config.toml
arch = "vit"
norm_position = "pre"
bias = "all"
expert_mlp_ratio = 1
patch_size = [8, 8]
nesterov = true
Rows from block 3 of a small masked image model, named by matrix and row number. Rows with one number within an expert belong to one neuron, the router's apart. Each number is 500 + 40 x the weight over its row's rms, rounded and kept within 0 to 999. All counts start at 0. Numbers have three digits each.
Before each expert's rows are labels from the 100 images, of 14976, where the router gives the expert most weight on average: "colour at peak" is the nearest of a few named colours to the mean colour under the peak; "responds to" is what is common among them. Only what is clearly more common there than usual is listed. The data: stained colorectal tissue patches (NCT-CRC-HE-100K). In brackets: how many of the 100.
# router: router (model.blocks.3.mlp.router.weight, 16x160, trained with AdamW), inputs 0-159
# gate: expert gate (model.blocks.3.mlp.gate, 16x160x160), inputs 0-159
# up: expert up (model.blocks.3.mlp.up, 16x160x160), inputs 0-159
# down: expert down (model.blocks.3.mlp.down, 16x160x160, transposed), outputs 0-159

# expert 6
colour at peak: grey (52)
responds to: tissue: smooth muscle (62); tissue: debris (37)
router.6:520512482461498524504478455510483494523577524414436516477554547452513487517562512465433526445435519510543498393456502529507496495517438540480532497502570530611513542554455537485568523532416499501522438439544500446490584537499452569517531496535565521544464584529442536498489550435579532481487520502503534430542449510543477431465438534542524583485537481537467493521534527578470487492522517488453424514498463499558512469486519487495514545520505466523488485490501480507474537518503564
gate.6:485437471617594510533468471542521460487522533579481507491519460440506548520524529527481479467522532452562472451526472505505495479530523497463511507486500494493504492514498452499522488466454468445476465563499489483486486468479501500549522487516478464484440547601517472515511523446443507444453531562553481530458509503446527592446496518524490554475564684534546527486470496501584521531473508551470527499590515537495515505543553544502447491472447467533511461447516460568499472439560500
up.6:518540490466555528468456486485566453483438472466510453510528465504477497484470520499527590460451492494499523489485462516503478483497427508517377491508580465482487502485534485489452501552556539572547557504520579431497481521540535536469558495470496499413497582418474524426528446501498482509498558504541498532512489510538568481494450528506500505531538399479450436470530581525556430459587504500522499450485481523507492468470526506546521532538515507500452544519506426487517540505603406
down.6:558522426512552519544408437575513527576500531532475529475490407545406525416459528496552484484430521544566467476457519523509540504546516557529484474520520516474476446534469527386554427429520447489568451466521501489542486502535488511526546518511456508500421580477475449467537503470516466472558473567467445499505495492495476487573518442502404495557503475498517497490537521556473553476501543496543505497505548522484507503460541497486499485468535507487494484550502501505552563456479414
gate.7:438513470532576558451560510498540501562474470632528443538576493417520518470531458532553534461579573556504475526487469531489541451478524486497499496505542416509544498531441520480421556516478511530432545646515481435467502422563567504496468473446534563529489485504495510536510447496425537511519498480507490539533495458572490539497479533443457472515447499531467462530517529517506438429454499506488477492462499553518518469537552518497507483517506536528477493465483494489456510483535473
up.7:476524588532503523432506526526529450547466504522505443487468457434544479470524516519452487521502471525580507456542528556503542485410488506549500517417455508513564651526466494501500537539513550444507544549512449453546489513503487451418566489505489530518478401538527483559542554580523539540477515459483457430541526509462503524512473473520465564466557514525503515470477553498472480512427468421448532505499514526578466473512487500491505469492467525492427431467559461511456505543483484
down.7:545589472459475509485472560529533525584486468583482505500494409516499532562547581451447507585494502572498482516497450504490429551451504474491506411512438509506469479465493505508486523499433455535448512520480471418452513497497512467526572524540477480431550527514506469496501413573504510481477427519462500556526502467472489600540550514455516492472558497495530511404481527422565554491468465518512469512494531496514495533524455471429472522454489470550533553533545577463502490473483514

# expert 4
colour at peak: pink (87)
responds to: tissue: cancer-associated stroma (82)
router.4:500544556515458442443513502490528452517492480585564556477518501527433540440473460523486483487513452505514484581528481486447526492467557485471456440487461540488500536425534447503484492507519484417564468511457460544470461479500493478434588438487472606452551469560483523530514451512449542549539502522510550545486484492422545536482462571442441462540478515546479564513512494472467558526515505492506499472474520456504482484531552511512482474483515386427397492501498582524463558504515489
gate.3:502466469520446487523473547508494538462529500538486532476482478471507466547475538479569510464494481523563452542555548474552513538496476475504481581455498574488516529470504462510455497418447500507509482490492471509553463510546527489487507394573490501469517544502489467548505435518494476492466506493506537582392526453444507514455543525449497511493503458571524501606460540421571470449512521459518561506436503534558453468506501464505476440606515481463521488419442519381509497544513553
up.3:474519517491541498505525548491549388587482509458509496503532475526450502474457487516492523506470516447427480540436477524451490466482526492492502388479509457486505516540484578495508511510552495411473488484469514472475533550504486500528486600462526544504492465458523505486505533463559535474565549487452474411615457540545526483530482493568487547481496500449496519456547453551431468518451490521478475488599500420412526529507510474478496543447526530563518538531569435551571519470527510
down.3:522439469517496488471437520512529485441477450512433584490544558529507485537463514489436467512490511429460469512476496496483477570531516456501532529478451530454461598541562508440480443485513486480456510564564494483492462566477480505506525419547474522412620532495558526504455534498522532454489494563503452547611465492510459510467492514492558499566450468546445522551482530467463465475494491512486536513444522590538502512484550457559456509510466588542474498422522480461482507484492544
gate.4:551494471501489535509542481516483418581533522457537442493508497510516524456551416440453500502531504473509509505483473500478533541489508505484481537498437510495565492479536523517479441515430499532533458468506501558526512456538518621456504460505493563505518515502514451543582507527537517503470511481530531518357490491515546550500512532536504484512505443516455422406462472548577472574574533467584552494465515553439541512486493504441566492498507497476505483474452452576476571508592485
up.4:483580512501509588488521478507434564557521463549470517467500456497481479450456476603544556478532525484501522426493459499478497516512515527476489488555494505518509486469454532498552494525547577445533533498532509524478476589471508413477478480517560426567467474518521544494499508464446510490519461550444453503563596505468504517499503498441456471565499523399498517568537493438469458498437519530480481424432485442536538511562553512532450531483504499557511462426530550504538445443489439
down.4:454513586516459481579579512479486498429472457511438467532550519535537492513529533545587470488431509501508510548535507403533478534474525535430440502456518493507509515542416559472487488464471562487519530492528537476464517452489487533503513443479509455492558512453541472440501570492514429514478560477498534507545477423459499469438507527521555486510468481567535489534475494539478468452439569515487460482497504554394472515593521543567454472455530476525518444540471505559551529436465484

# expert 8
colour at peak: pink (99)
responds to: tissue: smooth muscle (60)
router.8:565502512445523545500451430532503524491489534540450527432519512525508528509545470473477555520498497493444468470472527479500460451491456535510544545498581490468529481537453499481480533495507492513487525407453498373487547507468534587487467471575534504519440551447579583525484505578438439496486449504485489466512456524568531449572405499522500477515495457496573472495562518571504425492483531562519410539531558544516521532498511480484460524544495474531500529505527476443421505491449520
gate.0:526474449393417405464576568478555555596542564539480536584464530483422432522487527454509516509516593531531550469504532498480487454549440529456488462520438491514485478462585471532557508471531470560542486487519471524537516526520511528522486492513493517495542472524488516487519516471490551493485469545499505557480440507481466476480471453538426493445557510412495462425479432503494521492539438470488459508491481445520537515545478445595535517515493487561526527438450497469493486503537498
up.0:510488489460458477427494472511512466566455490534433501508492534485399467528527556433454514513568459565530545523509505591469502545499510481488547462579476524488462507451547489560510507513534439562459480508532506554548486496588509489500535396464499521512429525504496459508565458511494479468490553436552480468421474503560494521470522510501463528457519422515443528427572596515487494511464475438467486550489521565492472463524473455542539534521446564488581523460524484478478490567494512
down.0:486501506464532435486450545482498544478554564541498479438446421451487476473468453497556463532523437435547549483497523563497508472528515467465461576520510557493437518482524566506512488562521518463465527515531486520583468465495536518475477518540498461480503522501461520548539444483444456514524512504517553506510509491475504390474494526515469452464560512501436541479520504575447446543416449415529472443458491539488603520527559467521517555480423504514508444566531512538517466608492537
gate.1:529470495483413509498512545451475578477522498506429456573531493555471473522501471544552459504573518452470563504490558580520520540442582542557469486449461495537510509451560503424443552556548524538536465523482479483522512465589466523463463530449484489397538484498506428487446494474435498463515508541484551447519495470452475462520590528470522532451553547479485539524439489491494483446480567537461523510457495498503540478498522462520516559515449579475574485492471432474509502497454552
up.1:511480527526499527430505509485528487480426496411522556518498475512518515495515467434492626490525522491515436449509511517483452487480569531414552480439505477546519578514556520522449549481549474456539464566542535516539442540517511445505451432502444520516549576487516475439512556547449481551532530546464440460471549475535453486460437443526520543483538515531500523481524495494507461517553461480574504499515489531443482474564568545543518435458518539516515435528465528505480488504405424
down.1:445527463526452456465494445561485448501472484531513507494484468478447504534498471544483454535477468516509492433489431420508493495550433494507512591513529493482551550475639544494509489471476463572511540470526536492524537498502482447490516478494483453442496552583480546502497465565425467602515505520466513528499508418560503434466521504537473489490522545525544474470487466528515481487607470471592537456484461556467465542558497482523518441456451576463520519531563492501442487474574483

# expert 12
colour at peak: pink (77)
responds to: tissue: mucus (41); tissue: cancer-associated stroma (31)
router.12:568506575478474520531465452521499518579466526472504506494525424561493539459553461535541552489416467537584492491514494499481432537488557579476494448434516521541499465515525498573547514458463487509537491547487513591497416486477580461555595504504503490513536576541556497496519521572517495508480457467443529545419462568463592508471527525457536449446560545482550474538526567497531556470555463479520497551481437515459488497501496488450521515525564501498478510488539490551507500484516509
gate.4:423526540462515429499470443504468508558522538448492485519435506517465522505473528543569440544496442553573493490494521517503496570515451507562461462564520509433489590541515499528448467458497498514460535555575514501619474560506535510473518466556393539460442541497504526499483560514485524531546504482496428552495533471478454542504511530501479492496546483552453454483512489558449513451473453563468515497479509505533541575483439423472480549517565527450475544509456517494480578453546520
up.4:522499483530527531511552492527476577541513440559538556496415516478481478458441506507463499480486506509429550466457488602479543543589533510508505571471557438462523464549481479515523468546581469497476523484550517494618506517534525517497460468472450581520492487522472455438493536509505402491522520552482471503462480458518496473496544520496576443454468520528458461550576479482494556504481514459446530554503512488567508484505442551529464509430467500536442429473504489517567428429474520
down.4:494529511509563465483534488506475543467523461502557436545501440532440444478417488517437526483494491441462380473437520559499580541463560507481505591506540479506529529612534472482536484496528555470457490534523526480525482504496526482450513474499485525501477501486393530472418518532453427523507514548553509544473497472502499557466459534517544446486489579460411488499520508453526523607504482459459479549421541498548522513436468505500491540500540497537523471582502496482566469503495497
gate.5:469535469500490520495522491550506571475531483470520512505404521516558568530510541434437501544457514532551584469455477576500545512483588518498520481473516546524522469446504460525523507594491535516517459512490478518479497455534481594456528449477528501448506517553498474455563524434478463440523511442549497520503467526547478561480468507446497473498484477514484530520494489438494494504453548540548450595393518554584486463500522462541531477535423427495446531536487556508587495510423483
up.5:524551516489518515502505469528513576547415528530526508477533499554529487478483450487513488549484495440541467513475446584509439508487505438500472512447499468528540466479458533515425553496492520510450507578471519533498498483525483477474468550531507501558520477460532542585468408605495529567454463524439503514449435631469461455514480526514497555486458495446469560467536555529510499526467456480479464549468487432423492481525537540483574495513475421526534471524452473475539559402498498
down.5:433564468503442549501475545558466512518474453463503510514478574477548478464483541523509504566522430456537507544548464564507503499502487474529482503494464492471480436480537467462450561471524620484488545549522568438500448533516428564533492504490587517557517506516489523475486534492544491512582529469485447513557482529452496465516508530511403541497516464423481517521515496508542506471524498514496540541421502431425536505462458539525455488437492400536434501485430513448556554459551464

# expert 13
colour at peak: grey (54)
responds to: tissue: lymphocytes (85)
router.13:512499503461500560489451471525526507529478516408440553462499538502497514540581455455472540603457480457476451454418495522538433473467430511479531574491554513531484545503455445468522505555461489568496504501515490389473518514470538570483487466542528479497461535478518505497460528548419439482517490461493542477487434540558461449494456515503558568528469399480559486535528516553443534520538442521447432418513507533442495473485472487497465478563541513518476521477572521458498483489459495
gate.3:464494555517506486403482494484541537536544521535561488478496474467526551486518439502514480515492522523424485489564516501565502482495522528513532556514517460454497388474499467537565473493535509566473520504535532580452517526498528584390533565567532524533502533484448449512498446486479508477503476481485521484548486539539483482512543475445526477503487586559523495451447534492499526486484518542513574450441519417532506513431446504410529502425484478509444567579427481503476511432470428
up.3:460551462517374588407545505493517610450507511530474488507555490552520415535535539523461523525445564469541478489530442519495500490529556405481446481525506539498526527514438467517503533486544517492538516513496526512568536523418502503491488450551527476446506394523533529558495525524541473459578544514496510494474482444467515508504463426500463420494489492478563459572479460442469454526518508489473525499430484473496459444527554446507546561547509517508503510486495434519479507485519449
down.3:504545473536444535541512521529534517505425486535471465536451521407514542510522454474493496497522558496487441453446519428476435425536546454485487521503503508456507504543514536484517503434562519495573511468572539486523577526520555450560475453530459487536456484492461519545542509546525496453551492560439449537536493476537526572500532549479518502467442590509444549546506501499528459442495452504512508520517495419529556521405473421466590497525418474558502449495461517528431485484499468
gate.4:525626511567532426502518521508465509454579502489488492511545517467460477542545451554448565501547530471515476443469509533548483492574486586575607542473478525511446459505529480510502416498477463499506473479551488450461445495540575475479530497458440438442525516529492513486467534429525577518523401516486517567491487488503590481488490468498432472497508504488513462443461536501477541531419455497499568517577537512497452512490521512502492492544498467523495530482497419540543515535510455
up.4:465527497416472556484505520512550478486497475450545445497472538570434431498466594500466503467539513502505448523563465461473472486502448492512446513509604565425486514507519495547499487503520529553518520466471467574492490558497518557507509516530542510489439506502468458467494529483469477481487495489470501535512529455416513466456490481428506491485559506429601491538562470498564523514508504465378482511529514450462562408546507539568446592513450532503498530444540538577459518528505503
down.4:461488500510558563439513411454522522483505508503519532527515387501538459607510481437479519495536510503522493541508492493532480495428483501527491536408540478531435502591493527534458496475518483394442493404503493518477514512532529486480595451525537455492506565475533489530480540497503488475534555448516491470517507483466505544508492528471484522464498498486520490512453496481500497456496454508472489519552558490537469494441460497522564584496547458538395512475628483484609444551471503

# expert 15
colour at peak: brown (92)
responds to: tissue: lymphocytes (78)
router.15:559498530476480492476445479585457560550473550480459472544538520521568508492495464492532472534447529491450532382517491558546473458548544525545475490510538465571512530551512527533498468517415512542494457510563458475495469505457483474561446526532474437564471519499560483504499543540460536443464474492442520501475515468496547428508433518497529489514465471474501498512502521491544559441496513467513496481546573573487532491496442574485490622545451561534470462584576471485473529446450524
gate.9:512465460505479480504520524458512442548529525554542496525517429513564625481587523521466465486496405485508532484535468500448491452508476581512473433508539574471477472562527501445530454501551531437470436545509418540465438457490482439478575489503586542509532480548490530538561472483482487487476463510520531474438521416517497530487550503430544456493455517535553502597492571481517569498547480500469535515542477479490502523427448496474494507442527488512475483583514549496500522484514466
up.9:481493503509458486498536477525496500569504526522480530547550495482530523577533553457440479521412476462423478462556554531492486505543497477540514516530417471495513446504496448491510528551511581485499469493546565488511461381546510493494527445516583453460583532519540478602552568484490546488511507503454547507454425491448499508509523519489545531502523551557491453531462517454561512476531486492543524539485529461473548454509407458419497601555523521497489462528448517506426486519494553
down.9:445438460483509516513535507475495520464498546450526453518530486499478546562584539514487550480445495446520523470545531442451584540481494569463518459529544530501472553542423521535514483497557504494541446441445563492434495533542508411451559492499459486508506533461473592462562516433508501559524487560479469488462495516563542492562515517472530477506452513479531497508527462471569489471476472490452529480509472506561476483544536529530484534532516414517452434403457528440586436507436462
gate.10:494542516472506448424507476471517483562538488579478467519459523464511484517474477520452470505473466479450572578495491458576488451566468472524520539456480544447475462492439550439481509490510512449579553531489501476435507572432456507493551524494414443580510474466549573542451463441497484462581476543514483565504450508523456493496452566493522512473554610503455466517524488563510506519548440540542490562562507502504515528557485489535541457496535496486485461477500534589472461441505513
up.10:513530500450508514483469468496551438535487513454505497447469418528484515478488549509476562463552443561479477484452508513496500479458572574428487530530439482476487528483531477622547542555482532465518395504544518554495436487534525567499476415418595504539501521586480476498475555490508487519451529527483549535455530519553600501515480545492472534438452531570519522523460510454501547545462538471462498487507479500484449537474441505557523491548541505481496555530448485457538491574509507
down.10:467492478530455531513556507442489471516451447491492498490539500459491445469507399493547583473462463480556487516460545498530526575526504494564569481565547462503430477537435465548517524462514484506483485470451548531442500524513473443499531559474497550462498514503481514502478451491413521521540500549478550486578440495484450505534494551537413566539505510509492394491550538471474487546551496556502571585530499478565493470478520445408475538527453418484433506468487493525495521555562493

# expert 7
colour at peak: pink (78)
responds to: tissue: smooth muscle (43)
router.7:529510522478489537541477443561488542512454551441466526446495498482458539552567474478462597544483474523486502441523503494509452488496401525509569547478575493483482510473408495514541580471478488549516527434533476482485549517441549556527478543540534506525458578430569525528482564490604521513479527525515524501531461522520527473614499569513473538488466521482569500548535522514539458466507423557462525581486481515487585497507436513511470518561466514524526511500462464485512501542536460
gate.0:499584456456510458498577524527451533486499522571462535453438540611517503460454479566544575525580510512535527526485514499483576542498553406532526503517570468460420504411497485493519437534464483515510458498444455505502430498502543477543489519507478500514435533481429405513486508490452513526581462518505526518486402478464514503474494485478539518543447532467455531506530439477490517573518503491465504492561517464531492529464509516517553451483516542497548583499465497428481498513512424
up.0:491506547457473581547562495530471497486525495474467555574473458595532446480542548451520499449529475388571505420482478528525523522528517497521485516467473507506467501511499501529539505505535504473477498435587529499468594505564483455589488402475429433536493547478524496463488493528482504527551534480534485432499468550505545445558463438492516554462535474454450516477504404524506526557518478505494534476489461462475444488524490566517495520535444504487474529562533433400492457509502523
down.0:522436471470532495446445451472437458567476512424426511506582486476464500429513436465571517463514510488558509491514492512540508596483543552496498518518474548494470453489477535473559531497574519513505516458540452505537496511488435533534476421486491524531503515487489531438495484485450502513544517511557514487547489558456466414412474539483520496479539560461477480477511530497487540536600548524524504487448493403518515503478573551554470517588525536487454443519525509484519394519432550
gate.1:512496446439550581568541489525509489547503525474484548520526554441579547501515541464535470511512457522503534479526522448401460566506527567483410445537450505481491458489442519561484499464471465514513480528461435504534475424516537498525524537519533548481461421520452481483511482505416535520455540527473515571496533510483517564511549449452537487491485542454439540398588461567447579463483550551518472499535500495499540497510526505456466518460487447524522517448497495419534495544556492
up.1:496498490475511539556524489487493462521529504441561494530508481508472494533546487482567417469541477453476509492549526500542481542467520562527461447519415466537519546491621454478429474516452478529452498447456490488582472502553525457504459530444534422554496471557485388483478507484453520486471522539449526511529530520516485486504556520593569455556442562510459474420548508553548447564496519543492456525509515439501489449480470473532515468524540467477544524567420452526523518529537539
down.1:541480535557429529499556493561491482502539508485527509519541470438516474469438526529435616519465542494388462512568470467527465457545488447519495506544515525436537435533528459514535535477486476494552500538504555474543487482529457516461490503494480515450499540465471490555526480495542464548572541516478527460552426421456489509533500564477486507569493488486520449445555526525496552536560492508486487487483492531472577431410398496556461518456397490538471557515487527519452478509509453

# expert 10
colour at peak: pink (100)
responds to: tissue: smooth muscle (79)
router.10:568528543464484556492422459556530499507562557411498535428476473536496491533528501513525541560460486476551444447470470576542473441510469518511580540487506541501529475522460540465510536432523528582525448423511510433466533526466568586508505519542553502527475525500525489490498551481437528519511543534467503492512469514581528467577399524533546563528495428515551504556564483573488469480534453561500451556523485535531510487487485486491447520560578462507510519471493493478464543471502503
gate.3:481444508512536427478462558531478480467438515448492419489499524509511462497441559495450525466549448507483447470510507501489542524427532448552506475512592528536497503515502508546487516558498506438483541571577561443540452548509518517473492438386472526456462452549542536551543498484510538467569531496544509526495482447483540455503543514429533531498459413459528501506560550467529545450511534497476558483476485562498476474468561505450451447479508536462528411460479504512583529503481576
up.3:568477448511496514486479410435522467504466590564546493484392515588509549580486480566522538497465519477530515508499504461487495562479450534520527483563554509518520440538477473490540542590507557509474466469460439515453494492505474461495503507493519461429495486546433523470531456534507474457461512461509516487502530497492479525497520465533502474500499553515514538543498470544523450509524482404516379567544494475503441577469366500467530497456499550546527515528446513476537480446557496
down.3:566411480557528543430510507516530545501474513441464442517526613495450497554554480536558516485508411521483561490443503523577485445448575552493534434437508441504489569526450485550469483514541529474472475541501479529477518558502478525527528518437523472514507478515513513509463559508506449550465551531443483528501558493533495466527420534504481473484454532524513483514487443482515496482448540440524514513568451428521498446533584422483515404541438486468461479438535500503509488495544544
gate.4:504546438501489498466498583559488528441446445506488525575445500507533474470496480518542411504492570526509368475480450448515507520538452503520534463449491490516530484576578444452507539558558495491591511591463524513539434504490434518491542489475488541568484512484528510525443508483437544429547465469532401510529580484495494547503510495459587516549506494489436538480480574536563544478485470466495519490517519482554496559488515502536484526478459412498513475515510512498476501475458509
up.4:481482487456417542474456482542506491466538429541534482500517431521477441521444509460466465497566556453484481485474499529474506503447552502478516561452500563456454505530549502516531462534461569541444460463562480461570457454486461589444571523435488433552450474521529552420529461461525531490475563525522448460518477574435441524528531500528514484507488482476536527500528565479489546536428558496522495504535520531554516527548477418502543457464485456450446511521586489538488527453439512
down.4:464568497469502470557423389430459517498432446520539509478537444487530548448434547480486480447480523527540419475446510441516418550502511470493483495485489566485537492546526556461468492511542476497463510507570535464491519428427524499465533525495542532528468475514467547505551496503517519534545592464531426486518498472534477466533570436526501447491502521459544560452526520527414598478533483565528456513514579478568529499499490488462514444501422503526511513533530543504492503557468479

# expert 11
colour at peak: brown (58)
responds to: tissue: smooth muscle (62)
router.11:434479443534431459496465439589452499455475512559424447491529474513442439464476540451498422523483544500571449508560478523544530480508432510573549523527471566473488489481465508491585525471574464497461458530552478533485438509530436413483545578536491581447525493449474538516510495480540555484526422483499513491494429485468461489476497473485507461493507483506468496496491512536475541478428564471519501509468513516437498551567434526540586516508501537555448547495519484530497554548503462
gate.3:439416480473471554481481517523530525547529521556528528567467454527505504454487453491439498472458542536514583555464481570483536479469523538502565497543434513493530455491476434555514466518499468481578488500499542555551493478500561459524526490573508441478475486533499377502515456481476583512594500499493540468510424576411420536505400483502522522493509557488463498532512433486506514508540484510474445473488532516446532576497473509526480562478560477521551506548480447506490473522553538
up.3:540422564503519494411384561538452516585505488489419534501487554597472513512463538520426480503512484555513445539534523468489494477473438480515430485503515448466455478445544484555551453466510494516476516475531480575459490538581483398458528477561503540470462500467475484466536432462449544505496452535533518463542540540467468535524505526511554518515504470488493521516551476481494454551523497485478437513518608450453445499455488461500531539495549494444509484541525463504578534502535512
down.3:401471571481473460503484491524530508490555489516533548426446520473450475569497468518506577545498514546505521449499530536509500454518529519471525513529554479504614450431538511481508475476491458503473546583506468497470486441498490579479460457467511487520470490527501624603504496463496474467540521434504545547449457572517508471495472549486430504559527520478454524531416535477500475538496499508440520449465425506515560501489539474564435519507518448500536440456516576516482449436508477
gate.4:510423442530461531430509460489424616502482535507536525597463526545479423454438495500457518472531475439492486529488506543553561550509474590473472457482518464517456518529544479489524506510486438503491510455480530536460512530518483504559507532508397534535497376515477468477456458480489539487512485534503439470437507540476510457442490539491521507514459503485513480551526480511529500633461470516481587512484528601453501515473502471488546507519467542490449453485544570479521552492489541
up.4:582504524500472508583481589503473435514490425500513533409482509461588567477506488537466510510603426494519530447496517398455459496514535542563439526537494472499528480458438450465490537490498531540533495474467436501563505468486490503503508554440566471557502538450504505475498477525512483451498551484488539539540530533504484420525475447547470478486529507464503563507530461529485457460530521509437448479545513446564516531528496540540454543579538537466553473546486428493429469458549517
down.4:542441470520445469531373442542560477563592473491484524397490498479494476546495497501506520507555480476488606533493470494528493533504500519508473543490514508501493537430501535451518540491555476482470518542497417517495461486451456564547500486419510510490504509402534462498478534510524519550471491506503501466505554450513576507480503509506491514481567473532508631570491534522533476525535521467523546506482520558499526462399503462501467500399488495492441547509524413557444472456479509